python train.py --model="image VQ-VAE" --dataset="aerial photos of the United States (SatlasPretrain)" --train_examples=203450 --image_size=48 --crop_scale_min=0.5 --horizontal_flip=true --translate=0.06 --bottleneck="vq" --downsampling_factor=4 --encoder_arch="coatnet" --encoder_norm="layernorm" --encoder_norm_position="pre" --encoder_activation="swiglu" --encoder_head_dim=64 --encoder_fused_qkv=true --encoder_qk_norm=false --encoder_layer_scale_init=1.0 --encoder_parallel_block=false --encoder_inner_norm=false --encoder_moe="top_k" --encoder_num_experts=16 --encoder_moe_every=1 --encoder_expert_mlp_ratio=1 --encoder_experts_per_token=1 --encoder_shared_expert=true --encoder_patch_size=[2, 2] --encoder_depths=[6, 6] --encoder_widths=[48, 96] --loss="mse" --latent_channels=8 --decoder_norm="groupnorm" --decoder_activation="relu" --decoder_weight_standardization=false --decoder_widths=[64, 128, 192] --decoder_blocks_per_level=3 --decoder_block="basic" --decoder_dropout=0.1 --decoder_attention=false --decoder_upsampling="transposed_conv" --codebook_size=512 --residual_init="scaled_by_depth" --optimizer="adamw" --lr=0.002 --beta1=0.9 --beta2=0.95 --eps=1e-08 --grad_clip=5.0 --steps=17300 --batch_size=128 --epochs=10.9 --lr_schedule="wsd" --decay_fraction=0.4 --final_lr_fraction=0 --warmup_steps=860 --weight_decay=0.04
Rows from expert 0 of block 8 of the encoder, named by matrix and row number. Rows with one number belong to one neuron. Each number is 500 + 40 x the weight over its row's rms, rounded and kept within 0 to 999. All counts start at 0. Numbers have three digits each. After the name is the row's rms in percent of the matrix's.
# gate: expert gate (encoder.blocks.8.mlp.gate, 16x96x96), inputs 0-95
# up: expert up (encoder.blocks.8.mlp.up, 16x96x96), inputs 0-95
# down: expert down (encoder.blocks.8.mlp.down, 16x96x96, transposed), outputs 0-95
gate.15 099:479490505473482529515484523488498580521399553489513505518492518471472500478412535492491513512495503443491483373526501459416522529543465521563487552420582421483461514489482529534503642448511485513513528487468575564556518536497532488495511486530525525506526521496454541454481466488507493478
up.15 096:490501505466459537475536505556510467520496493495506504506515468544460454498468567463558529484434570492493525452537553473446516492492473526522525600496543421422447509471467569547511594535513457527447507552445481621553437459451466530464462435526480511456530546485506500481502508491472534494
down.15 096:491507538506520496494436486494515530561537491510514458501467493558469500489607522482499497462508496524489442503485502457506496516558537603507550499582478511536473463494439565412537482412558500525465516498492538505479523363506485512528509494468529521493380496602457461521484498507511493511
gate.16 079:531481474446461538490575544531488614504474447452513533531519479495528480431439541503461481427509553575470516523509501483468503416487478487497401500445509522509517551551507546490489548531521454509489542505548469551559484429496508385487461490524504486500524518481396533474505489517465535474
up.16 081:530511462491478481466514508436551436534441521541563523492529515531481391474447444456473507497533450495460451547499557482537513522493444540478428437508445542454549528556510495518494416586497527520463509517475489456535470527449524456551507458454498545424550512453497495509452493587530538510
down.16 093:445453540516526520469469540524493490524594504500426484448591544480530476517579518533615460477460481447466481496503502475598436465477523477495512509436543548499512502452435455512466444540480498463515460509549496410462496473547413528518485512569495458493507506557523474523514497520484464496
gate.17 115:487466498500471558436573494520562505511518500501516485516515511523472476481553498464520516468469557495567575520510565523494520488525467523502556537463494466416472513449496527509525498528488430516473501589493470508515423472397524582503404393515476470400478551492499478543537547524473513508
up.17 101:502495489457466461604471551459418494482523454456520496511521526507479489479476531484478483542524473460459482472528405461496543474512486514489494480429443477497502546514516530475493560496520526509487538418508508539472538481545514502495574549460619556545514503527490511410439369494534520485
down.17 099:472517524476509483507541535526497554533519528470540431518496446492504500542469576493465439561484486550487467508486505495460535440561565391484510508566544474535511438534376480516541462542591498491480503526504482494539492474503524518526502493504501459495441494411556567531499495467496517389
gate.18 083:500512484451519464536463506505484510534479552456517460462471531500519549501591517527482406541428460442587505406550472479452504487609466513590537477460495512550420497519464481521539582479435513471504515466518551471510554537544524511523532538470519563532511476475486491483481459467510487461
up.18 087:536510541541570458511454536486468502475462567496475527449484519417561527529389479528413537511514484542434407464496456457483485514516492493486404474492525509552480503534504506433494451433484531488552468460473469501500550538562468438515565553532510518528494412545502496472482493492543492510
down.18 093:489521469441559502504516461464507522618404529518485461481431538536549503527592548510452469527491520581534491491521511485462513531518400455481493514608459497503523472543457466550535490481491486471523481517483451519502497599488489553504492505503485510488451481388554493504503498485490476444
gate.19 172:549494495545543537364517461502596515525501542540481522486514483456552463492454504496487507491481534530528509496496619510482469529515489478531481531499548542434505455500485517489494476505429476483551453569486485502524447530456501496542469400538415475421478530492567492576514545547476480509
up.19 184:479512491497556481418474453477624474579517569576511502453475534476491411527528489533541487519452473503527493455482609464506473576512498473554524511544439511423498475533493505528539503511458521485485460515457489468466489514436486519561510431473492469453480510526519474499458486596540472518
down.19 147:574431437436514532480503487590491441543540381487500515503492480570478515509618538496539528474503531525518555511447513534519490518524454539526538506582432497520492483465479519539517493444484491499482470527523490470443480461527506570485467497495461507494467535529517361524549495488480482499
gate.20 079:492431457532495521495581422484529467520421532476414461500442466546513528507489447507544516464428518492523568488541517534497559537598526524502594526473576468494457452468509538501486473510447467562533487509527543503468505511496616484508452493487422537481498492526487491538539532497461469512
up.20 088:476474489485487559524468477565471597550476476497498472484443527484534542453521500538495452494484503514448501494530460521561533404558613539501544379488522509557478430433555502504471482446469468511450510492564448454498529522560537480509504564488495517555579490500466507527503526470486485507
down.20 089:450472456478494497495472526532509552523468436469536498522520533593542481471568555487436445558503496585552508469553482478483512486542381509515588510518575489481524466467446480579540509497483495493437544476479461548490501481479518547497515486498527434499509496398560544455472488491506551461
gate.21 116:526579536554500489501462469518499503490521525488485552434437543487543530546489550547503486538487511565512479451515494495459425525508550384575467511563566502511506462516507517471527514479470501459490452490448502556504517479495346560485519513516506458515419495524513499482491495471522431581
up.21 112:513473501522488528456509499507541502480488471513544523508563463460525509493488495488393553464522536449525510546449532509528510463480534578473504457460452451461478468371541537462437490493521485456607476538546561492606468538461505480525477471570476493452522491441505468558531554533472510485
down.21 115:534521438420449504503521491518500517495563472465503475496424450627509476410463512506454464416472471528462489486509530491544573431537474465488428521538566565491525510453626504462505457486449491553418513513518455526507495513507541493522503491472520530488513440485513523532499503504489520473
gate.22 092:476513542545506483501506447523504531435501436511502566496480478529492521524460502497465611439573516518438602553421476502469469540441466488445517499600520505545550507459556512513437455566533497472559486468469468530556522553501465454498499503535491436522493475461419469492508536512519500532
up.22 086:530515436500461542456514553498505524508462555470524486511552532499520463471455536486481362469451518527510460464576516475464517467526428567523550582485525445488481533538484516568517608547467456492535520543492488587474466458464499546485472438492463537451532529511485458454483493516485492449
down.22 091:467489435571495516489536506473487417431437484535530519469554549501534508561448397497528565496512491438552367520492513522486436531481471568545484510489625446481512504412459495487520502496463496497520473505517504482516518459500547456501498493528495489478581530523509468507508501526473456524
gate.23 080:528506485432512510507497533523499519565472488554595458492494494539515521457568411530484408415456455512488487487583497494564498517499580546488559439530572547513548452483488423499467461456477515527455501490526471444501517456536508562499517511502499478509529493506612466507427476502516489498
up.23 083:525460508550502542516511462439480492514533480441446540484544562508544495510426527502523512554497540495502488523525508526542512492625455503549485485476442516563396527471504506495509450522485480484528476513543548451503520545512511470489509514449478578487474451407419561574571537493423480472
down.23 092:510406500526537483488554470523520436503367469552488478503508497480409519534564474469452519518528505536495480520442502544417431511499564523565562505529510439450485464578463508466561553519510492560529471528461527498501475531472460507494512460502510456471433516534588438513501520494499509526
gate.24 100:515595495484531485527487501489512517500470486482460506420495579433546530507489517558486503539458496512554548423550482461457439478516571499540478507531498457470390422463514509459561608456471495438524462470510586488578530541529479501519520501518515505552452464462496515485486488483500439497
up.24 089:513469588548497540495474454525494443440509520501514532524448441476518530572536530472488557411510545512476451513426493529470525610443476467477505540461516463518509471492485530561490447509469478449557489515454437597463469418518465564462476486513449506510516526546503489493546562480510497557
down.24 092:514465556465522518478498489534521463494324524497540498522503467491466490516538446486473519479523515527447405526468513500508486478533479493491575422480470536466537502544517525515433477573553496564488498491493410487383512505503588472514490489507511498499588485546484476504487499533505536466
gate.25 101:547555522511500546453407531532545486529551534505495548485524471427584394504470510475440513497495535522462428484504534465440487453542470482539388503449474557424494483539463507520478551458473502491500506517487494537472498483500489487539495479506482570463477511566512527483458505619543482469
up.25 095:509514562539485465515433476519505563418458486555438515482426523418530488489423492532436585475516495470538453470472492471438454548517507503504505533477555428466528484506544452496430556471513535443559493485445556493576514505513537436509522506542519500529553482477445556435484516526538501510
down.25 103:547530583441559515522507501499469441534503570507543579479514416574540490534479440529564586552486510508530529477486456506539465529474527459531583514412468469394445498469514429515461494546479485520530462497468467514582504486522457545480498517490497514515453539530471462498525512479496454489
gate.26 100:507525555525542524449534478541539556514554448539480569503463494447505505506492530479527563524503551558484542542458526516497442498446560400483460500450478496440544470562517521507502477496530451450510475584501516490564427543443458516526448440541465428453449522496499505549531580515473511551
up.26 103:430471500476497449564541488520482550523478500456488457494470517464491521539579532506545519503497463517550615499471440485518527426516465469495489438426546514555489466439518522476555502431501541505509505425521525444519571565524575499502548570476549436562476472476465448516483442481523509497
down.26 101:482500486508494531505502590547490433495486486515427564471590508543449541468415508517611548513509512452455513493513487500537439470472564498430502472409548546442555582612532483442496503463557500521482500493485500485454518491517562461480477504529492517517476517558528529479503510504508525485
gate.27 143:562503499528513529406476420453635528503473535565442517480460538513489445510501426491454506464460501489582539488496593485504453523521468512525492527503529524472483512497543477507469487497466476490538459559469503460496475483455571482549476438542432514426503502510457498565505553579496498524
up.27 121:511473527511520530522486471543448632528422511490500483489455460433542523500499548532437542497523517562472486504487459516474502477526533477504486448420549517534512468550512548471478478364466475480574481484512486491612518554572471497469513537525471547541493469425507515529527516487469473507
down.27 119:562504526499482571474546494542509466510460488496492474546539424525510506471472480447502547437454553485422463562465515569511511487501471537470493549499552508506539492487511576491463464531519476552486476562540583494499435433489552567493435465544420430459537520509436500582556525486475528501
gate.28 100:550521480489523515457513508461505500563555477515525523490538459514512452504460471515514487544510465569485497506536498543516484472504547427519480446503403664510488431554455456538549455479478513503462482494535435440452553520501534508567533534463501521488455479548557432572462490541541491499
up.28 084:536497461462459483500507512528530439507521467488469478520535500584436480484507565506540418485471513406526467482541520485540540496571585581501594579546539474429513468574495488488503521617503490532491491488510518488501471437462511579481501447535522533485482519451460482477471476505501522452
down.28 090:499536445520569463520446460488499540509461501504471492530408471442464514552494464473584489522575485537496481567477494472493504490491437495409477452496643492546516481592435536421512435454552499506492490473518558407493547494536467500523518537524498490527480487526497487520507505489471492490
gate.29 069:512539417455499483527465505537530445512516474506409491386516484533507475489431548557505542463464473590547490405485488451435514516456499456493513549486563482507480492502522505544438501529522505401501520508460525543592508485526469461556510463495510522514571540538538496460471505555521522540
up.29 078:528471501517512558460532476425506506530509548525501435547496544490529516494523482516562457476469478413518486481620539476543508532605560487565496540444551409532428537511506473411515502449479500516523500510549566507435512499471539543472510507494487510482420535473499566545498474485481483474
down.29 085:496498477503568495488504488505500611552473579516514525474533552525509446462513445488495571491518471511515493501506516507507506573563469501488478407369489507515491469546500425495514445539459529503490483504449419463502502435480436478521524498454500514488574505443565487510487490519505448608
gate.30 077:542511482485486563420539472516576540589477554497457519469535468511502462481438533477514545489432527507541519497502580527480481495562533508540393497479486538498462498461502499486437468472447466485510470566513466506528463469468511498518465450498413539433500499502543471627535554543458511476
up.30 081:500455421478489516525570505505468495542461433521456448529533468545478509452521384472495522481514501504543558531547498531504490579549607515485459495442513442530502491509542489504538457478537485538531512492544593425495491486490633484489491491485493477481495505416467448530521493483475518451
down.30 089:550517452413464495471481492471548554534527386546446465463432543531429486447539531541426489478492486497549553457513528484536475579509435545490456517616456493444487553562570505497471540530520512522466503484517523514457510521478506518505531492502526513490464544497548412486474497525504502462
gate.31 095:519511495554513524505488417475511541519381483455478468500491545532532513477470473482462566483511488425579506524452504519509500554496526511501496476541530554503479517528529469535462429437476484492529468552569495434498494529522517461497476509458429488455593532546431566626540504475455492507
up.31 089:477494533541509486464532499459496484397441507510451527563522541541466478474511513467573620563568512495482515539450520506428468560431496507461453533559491547457564582511495534440486490566576496493507522512476509490469473466456419458461475491463507436479534541531467533486505478506490521515
down.31 096:537491568478523478473505481490545544496565488528401485483442477458523449513424494474448475479513454534409452519488539455512474520512515454520429467436487587482474447436551529390428503503457528480537472496510556467466499556480468533564533496505538521460517497521480489522459479548537502568
gate.32 134:540499500508519540403505432522630530536495536519461510476488518491490478513487505492510503477430545503576522470510601517475483548533463515530511565531529503453428475522524507506514563489437470502514463562477505536506452494436512552531458414551399483429499517504509476546523564522470493510
up.32 149:449465464478437490584535561507402475502488430429503450536534510543473599464550516472513470506527504466488567535539429516502552427496505549461544486476554436528504529479500482482463532504589494521466559477576565521491527460518527518460509528514545478519543493478452510477506472437490543469
down.32 108:478553495461470471503464487460511577551417517516484436497499549480502513529429501510405463518506495539458412501517499508500476497514460527507450496550686533475493515569499528511434506482515510506524508489533432488481503577492503415497499520472520538505496525578516527487486508492502513429
gate.33 100:442513530490467507488531480579501553487515452494460451517454479493494552514558596495506524499477564500571533481489488527481503486498516476492622535456606422549492461440506494517473570498518434483525494520477525582580472488500484508490437467552468493502441509423498494504545554490455511547
up.33 112:453506558474506446552452550511469536497523476503500505503458496450507489482516555507486543541535486529454453489489448479452489511469475425508471502409502450555504499519490469526536591454523546465529520398457527551513546522552486456507564546507564504600456481576502541419457449516559507504
down.33 105:438508530497527493517542498504508516467486471500516473471474569563477513515503568524485516488476510522550529464526495504540546525502642447483590502617552554542529543561447499477513483479497507478464481499491406499541484440481486409504479500443490550506445476507497416534499507474497461425
gate.34 130:528483561611536506519447465512502503402552507531433516493411474433512528593460518502479567548532526482524474518459478517474452561459506424477459535507488487506530460483544518471477502535531490463599456500450512488530481538523453470482483498574472447511426483529498533504523536470481492569
up.34 125:484483475460456550485534497539505543534441509516525478565528518513417511442557479459531513473493540478570536493499517535493505481512488568470553524505474473453503505490507503580546540493537462567466516558522489518460427533443582550491442456506479470422550615531465451518530527498458558430
down.34 122:456401456479481495512474521468493618507697439473483447493459455554483486436477500541476504530472479540471489494557514477518527554471463435497450558544537516526510513503509522571481460479546507509496511500531500479515510515521475538503524503473505484494421480501502589528503500504500521485
gate.35 086:527471501509533545416507441513562555552502512545423507500468471469504513523457496479483535503527536601534457540463556516489441559513534413491450545500458509508477434467490516461508449503530465487516428545528562497549455495504534523528464463568425429451477534496554473565559557515490508504
up.35 091:500464444472492566470527494556522565530464570538468461503536483562500507472448483484499508441480560525495537479574527546440528525485496490457489536503556463478549514521548530468405467428521427533549496532490510547535468559482578538467434459577475429464507556514495518492552549501440513483
down.35 099:453452421475520472469412531487541576524513414528485520456442537501506422437545525544628504484495464537490511450535535442496493515525430541572582508551487492447488480533570520530557502454501498511495499496474493487422497546472507469526536484497527482486489544519485549460449489540507492470
gate.36 112:510504514541540491510483469486497502477591526547466511486472564481506495554479524526490531574518493476464483479480487465474436552492523383530471502542473498456507467575466508544560516544519521451548463489418442488519511565513361497489536501511515477519414450465554556478487487487520444569
up.36 127:529495583584511502524489470514470529435559427471470561490432463498513511561525540511547531480529532520499493533430484517457457526437453392487463542521532510562526443548472541523476443559495483427547477503435419526541488486526428488489498504492488481524423481523489496495544540490481487565
down.36 128:519521524488503508521479544490495458522343590467516462530615513422543517497541406467454477540513508478507522509521482516468537476532475624524534466522474504487462504515451495477469524409466497492549545497500531502492481517496565483486491517496510547515574506519494485491500488484499529404
gate.37 104:471500592569542476497464501568497530463496475534427554485415509474529581512486532534497571521519534504463484492470449502442435510477550442502480517518451457506504440499539486435479547439524488452563484479478518482549537561517510430501516521584483450571432437525506561478511507472516479529
up.37 095:494477524508497434516468562531478492544503441495465558508457448407511475484513555507566505547528465526457476501507458462461493418455575461467473519490520520519521485584473516517543525440551556447444522473508548519500540572492505491491534535495546511565518483614484501433444442498579508503
down.37 101:553593433468442523465477489501548488534561545454474484522482503448510465486426478491497453555465488503518527473560574484564583508518448474475442557468518500589519592481512505533509497495453502496437537525505502506511481453517450565543476456472498548447512483393482467523493514531476542450
gate.38 086:481530478513485471453539504542518461512568463517559492501537455547514484529561552502550417516492509546488536515518506541521503459522564444511559490511435493489501406437417497551576485593495501513476488539495483492477500508430390541513485448479483454535487479447594437549479522481507500503
up.38 086:535525502487480441477474546517526450508581469557542546516523461516460404505519533486506485473507474477499456503498518440435487464447485496501497534521475501436508511482457538563513510523513572490456497498460499520460523478458454516529531456476528529510519527616510480439370462552624529476
down.38 093:499558540453561487485454511484509545578444573528474454452498467505502476557419470487404498586491495509471541474494509492511510550533483453482543501437561499491497518559461466452489478405498507402551477503502523461574514511515572541521511505462516570481455467459498518504497499501502458414
gate.39 117:518491571604539477499420468523492528458526482557485595491439494402533520557491503532428570510526520542503480522437478492481436541461503420470437476496472527489537467519518528491495449507526537438540471472429493451523521551519504439521524533532488459515454441509506560494523546515517485562
up.39 089:438463477442408521512581563523470554506493494425517497511599453531441516460432481478517529444516516413489488535490469546507567446514525513468543512451495436497536510449469520538431474516539455574521563482575529514514499494526462481468475499509510527533564553498475493492544514475450551472
down.39 090:411488520493560492483474466475529583511571492532484474450448565445512449495552494537531579507506469514592486471540519475504484588469447501551563503433505489504479486401541483528474481411495512472481459498499521453458502565479530522528524491484505434490497534522426517514479490525531439575
gate.40 079:482509431466519492477489546532518527502446442560440504504421506465433538480469514491555531546509511451489463481441490531474506461471576486537476531523548502498490398465547505456430606493517482478531514509578430509527482430557550494561493506521523449489584514503598474516510508512492509475
up.40 087:500534520459504481430496525497529525506441537551511500501483502438454503507513583535483485458510514478458485487476505441526466458393577518496518496549492561431489425441500491617516591494518552434488498502541403510507475494512451482541532484524517506517557533464517538488443475554576488476
down.40 100:442478543552460521536492498540475538508497507463427486557462508571453571519525574437534456528512549507489468515492462541486503532444489505423502561458546421541527501474499585434474559496611482457524526517522575526518481451516508482444473504563457479494443505482470499489530509429493545519
gate.41 107:461499527574492464497519420517541491421492454582489524477461502533459508551474484501528621473513513470535572521440541524513480559445488461471571489535530462501520499434532484526446457568514524485513466518431470473569499526464461476523502466534465420504499484425488503544510554520505501586
up.41 101:511517487451532501490466557454516499588553541470540514500504467452534456500520528509488448565504480531478448481512499475450528466511522493509445490416392564474484474582458504517634504456518514493459507494493508502386499530479492508499514513416515560473474487596520525498461462506531473469
down.41 108:445512511520546491482462490438524529421485478530445544461522523476520464510409460556563499576485468458508550431582526439494485563506494460529586468441618456476456497563553456493513467544439521491500490477480464481560518481500466502538537479485501530497486515542516562483470471511519455549
gate.42 101:535521504496548492551434434485462547558459472472483491468409485438478544537558537543497434530476502529501544494531439545514491497534467543543477436610509489546435460498462536550519498491484480512478452456508493437474557554559566527476510564495501514578524468497479496526562492439461458543
up.42 119:470507453441528464511400471500544466521519506529472475495478566426510482536565481472597506476469441481557561465453496488500522548478552487503602496462465482478469479521514499580580548429479560503457516493479594482435514533451530514517533467480512483478525484531497482485443445530564508522
down.42 116:472550491501499502493602509496529488514463599545557535480550534531516514507402510515436486541490505550438444496522506490483503441493602368491435499488535475439523513501490496435512505565503489457481472482490468514580507526494558471532505483495495484503398444431510539508493506512495491503
gate.43 102:533533513490523513523425481511495458489490503469488509470494529475486536543554570541504418548441521468528485381539469475495462525549464473582540547545494428555392478539438496455534588473477471477499476483467497536480514500547455589490511508544499519569454499477534491478510477446480452528
up.43 123:465508518446489512518446454526493492498527446512482453538462485472465550522520447460615534463494527447559560523476480563548529500465490516483574542450485471481492496431563512634555568477517471511449516520523585492449446503456552512483441491527487488494533514527495477515566527453481526542
down.43 127:550431544509504518512560491500502511479562550504504509478587508474493496537315484515487485532473512497420497497536493498550485429429500453512451546411565510481491505527526509490401492491479493427512462513501465482598498499538509435507498514506495536504519473510507576521510510504485498490
gate.44 102:511532493502459461465498570492515436473551499510531541499529472486499397509500570502494480543497453513478435467515524417442490456497503463523482493444470505469481494526453508488525527545514564476509517498441468539509510462480417492530575487471528547523476491513569481483386442593618497465
up.44 094:510514526508523487448414525487554512558516583530486529453458520448558442501514517534475483590475485526505450446546516476419481499510501463550441494475458523439450482551497493469489550420494518470535477506453517494502530592464562492543531480509493571463410465549501521485445486580543470494
down.44 105:589585475534472505521465467494470408483494478485549543509494465497577514460503446508512531431513493435520467551455491520542463612454504545501531508505496474557493520449529485536554487577475494514516460498523580491534516438553437475476475523510456493510513536498490416542537519489471490606
gate.45 125:544550536534520486431420496481569445466559513556474583485498502491513427570518479493457517545495489455541443475484584446454480485482461529519490550531482536417471469530496517511499548509478536502503484555431482503493466463431478517552528458495493544462455494543559500494435496582594486506
up.45 113:529550488508547487515486475518509575481432493531529520431456520423570486509486448541502519525465458574501527447547498459527476568560470448543507383537533490505460457483553487467488489507456519437527457464483481446553583561564533506541538538504500502538514435424467505509477485524513455530
down.45 107:541572548525486503546486489512426435562599458433583516464461475608533552472532481555465488417457499474464489492488455513520487527492534505519458506549501450551472489478500483563532476502530489470524483451542521458537553494576458535431477559520506471576467499545465500531525510463484476490
gate.46 108:522540489495515463518364474408525482509534488555481489484444560404538464533479472492481502558496435444587464496522488431506492502492511525531506514487484550463454498539521463544531552455477560493474504480478551450455566536462563499560550519479509553477486502544448495501453461544568503507
up.46 113:483502582549554459517497454491460525429402491530459530481439517463503558527485413539499572540541483513499532468494474494529472587493454512488509426524522454506497493477582457445452504520514516447551463453481554455520535536539518463497534562507502447566487418458511558484504492455513470537
down.46 110:459426517455505438499590478472507492480555487547481520489550560541400492526442486535566521581509464438522500461485503459491497502446520437538574460413595485461487560527528471488500495510486529492526503460452483502556540481501552496508549507445544531524522548441477534447473487518515442465
gate.47 115:510564512507541472502515423473498519495453484491476544485492549502516513498505380512533527496524448509545564539488488524565442475519526507497453421558446574544481496480517441496493430504502530478494459483551485341497532532522524434540514553452511458523570481483472483581513496505492499511
up.47 131:546510461503485583492581487550498511507437505457467488513501470518500556477488469502485500411488581505518540535499499570509509461494517525478473528525565511528508503505550539500442474491497388516541491556545487483549456504507513493487409487530442434460534530509459499571605583479413507487
down.47 110:497550597512450482518595498514505479469503472500399449549514494491484520503551527481470493499476496457525564472484475523503535447498640554482491493517319529524523489521529521496460536477518502504479566513464459557502475550500502471478498475478511495489430474498487515478509501470493529440
gate.48 124:519526491556492559438541501520537538516447515505471558501498486529517491483367451506472497473484545523489418505509565507476467568532471507516416546536515501475512511477545542467471515547489454489520480576494500546501456457458482503517448406567430453447526519534433547516535577545461510522
up.48 122:590531523509573508470454485486553420519556585544513496464500539461546456540560478523438475527438489500534430411564550473481482542519457515571480489515471561464457479525462482466529557443443506474543458511469478482506493500513466506521508483480478604480438498500579511499472486524519455474
down.48 095:519477481550554535496485490516487590472464519494527502519342521523526479476515541489449525462489521612508408501496510506444517550563565494490423490515395533471477421450464541518525498554555495520495485519500503505481496571490523497473496511510472479504490521554475582525517485514495527453
gate.49 109:502468481516499554516549456577500590495475449468467471495485490529504569497487484503482525450479567519527582536491489560545507490521480513494530493503560546522502487478536509472453482476498415505531492568541484492553469480497510467485411494532434461493507525485462461590618597462413498512
up.49 094:601509522542541543475480425507498528451455530517424543460467481507519527518469446512456549505466530503575505523495511552531449568485457490500454497481524530528505485520575511466443447476467470476566446543513516450563479524514517533498469509574411427467504491436528477598523568495475494524
down.49 094:537473491496536501503518514502519530495509470504570447494478482494502497519436523523406504591474483566451458506530508512497534472495559474481397479546480604484521497572436516505440485446516496467555492500518530506436470602489535483523500479479497528499516407637484526512496502514498514441
gate.50 089:469481576538495469535511517568456433475591526465485508466480546508495524483516462496491425535483495520478492485559471512504485553494429536505471532468541464557544529642470474535613443597477467540508508482519445486531512538530499498473492496488478556524515463454525435475516501441461476525
up.50 093:498479517524446470509560521498489541497611488485502549506575483496462457477454447468426486461510479445504551475500487470461460522465491496506543601397552462509473519484477497619545567582515484429556505492501419529540509482508490475512515466432525535499526528471442509478483485505524526484
down.50 092:462550540541467516507506472539463516524482558522535501479457472523551498551444539507471540560512486500456484510463503496522521508455466468446387488452450558510623504494565530528446456434470498482466487495464444516579492426515482509496495488502473476517447454462568566496507529494507517616
gate.51 105:513514541523532431502454504467512614483460506529496546474462504396584473476462452528481513526523455517496458509512500431521484490489464469520421401500467557513509482523555472487489502428486559453521502474500510458550556554518559420564550541494518499534528484526446549491448471536556488510
up.51 116:445453449456471555479606549532499473553526500466538478549575461552504504460516577453556445460536518521440496577501503522543541402486535504469455460459456513516531523525418548488527437496536482576478526505587478518467471507481482453473479485493498476475477564509523467511522515493473523443
down.51 114:537473482510541476508441526449511421440573520533470501432513468537516470515513494534396523513527458472494493490521513486512488584466517455463495432480585532493507595515515473471470433610525519460509481475517545436464539524524539473530542493510552510501419502501504398511458479528517462472
gate.52 086:446548525526510501499493447561488563488526459490451523498347495446492522497566524497514532472458532550560551508558499522530509467479517520464620520496474420518485500420508522548573536543520480517447470543524518494514487527471523529480475507521437527504508477442481424566515529475478497557
up.52 101:546548528521477554485533463544507520448501545463478553482527454524476510514462465485452534450482549479477463533535509536495504452490420506484507553515576581508517561486591535520398456500475434500520492571519423489555446466528440510504427471521439503458527503498464530548557553486435508477
down.52 102:558496544543479497508450477472493487470513497496414519520541524464420501529474452446519491483525528414499514518479489498470465515519441473550551538339489514535489515510477477485528550509422493574589518515477546508500492564490393550473474499525504505489532541528483572479527500487498546562
gate.53 109:494526526590540473526426475516474510452587493481455510461419490481529551564571501548484507495514513484549519498491461524453431550518493473496524512612452472517511461540491505519529455512526482437534479470463527469481513580539410512465511520541511470554395478517505503479513500454506449578
up.53 137:510513531476506494455411441495544510542537478557456476495432544465499505540502530504575509518475506475584567491473528485558481481445570485510563502475473467488454454422575485564557578403503529464469475527523592478463479473442527489524496451547475490486469497531508542521478492522551485556
down.53 128:474506551508492491504621533492515459483414614536593512507629523484484500524426437482460498531501509496439459517482504495463495414497580545538453488429574510451467506465484527500485517493449498496505493513464428531521487468483549437512508502482504523503526472467562505493496505497507490478
gate.54 117:550529489556530498498460517509494554455447552513457553484468462486603476484374479522386607481518503547469466480538483452421484489532469500504391479525515525507500505540532489471480500486506504486610506468480511507530555521538556436513518522538509514535478472511504525458493481513512487465
up.54 115:448487525491505442539507458471496493513511512483547461467491564518481512548636508519624444516477450470570556459520495503530488562506543484518609496517455440537457492456472450539559494550476527490414477489491502456496532503485497544498520509440495497530533446464422505511477493477518493561
down.54 100:511526442471513490495480488497498554519434456508537488510410458488532514465542528486417500470538513579445473534504503510462509526555443462500483531742503515500468468545469528543482491505568505541494516508490493479488509537486530499474500500499494485501441520506471537493494490513500500429
gate.55 075:490491505477441502516516557506489468481516501465600512538550516504491448457512607453487494541509548535468438516518499473426512445468500474507455557471457436444518532496469566509536552548523471517443551530453464621491481441432426523496462429472525525509557516539497490455481488482495538509
up.55 086:463457509528513500509494496510485466498527495510548504478518491554472567555619543542583461552486484559484553504493441542520516500456532464510530422532421527575480454451441517515546469503506503486479477475531486504473547554545445538492540535512507432611460447492573483527538524439489490540
down.55 093:550556451486582483512526512535504565536399543474489449550445482542500499514366451461414499545504496539516515533490480515453559530570422473426448512457614504485491539517519548466499507484544490489459511512515504512524506434500500480509496499462506512486517499450423516504493507472490523450
gate.56 088:495487502512501461512495476476491512483448445502478489490490505509508536495519425496539536484561492479470560579424476549613495439472472517461489423473430552572525496489571500497461441495523500485496487487563478398507514550496563449515474551489499428516540473547422486564582533479472507523
up.56 085:515507446491506562456552533471515484551426497502534535489564422526509454499460482498490466445505472517434523507513529483561530483522559509485456389479412577466482500483453463471452430514480510522503484504537461477494513449516525505546550501454491570457520528455569457604490513559524493440
down.56 094:479535488418518508517507512468505534499494516442532406523528523583499498530493520469432526514524519580513479555495456532463527416501602450493431495515516584451478461466498514539432472507520512467490498524523414491452523587517420417524507548435489504483448488516492524557506509476525512482
gate.57 096:471488558513530506468519487467479576454474528507396550539431429461514458494472450499539567492483491485471493510600508520480549448506419495472522540460511510483524511428473471521482561473486491487513490512504469492486507544512578454507460539466500553515574546575629427489506522483508505493
up.57 107:523509462492480515528486499565523422466504446516625429491516592515501572513506484513497395483515531460517507491458488520550483548503548517547547416479539456506487486555527514440516521450498478530531515498510542517496488444500449562478492485548493485515448460416412586512519483485486484542
down.57 108:531464448452505520450488510490525527536613435524495587490476420578511454434462534510502557373503525530480605512492514471510493442500450491473479564524526483481484512450558536548438432497520491469508512516476530511521499492487488493505465465508463464491542550595511532521526508539511522490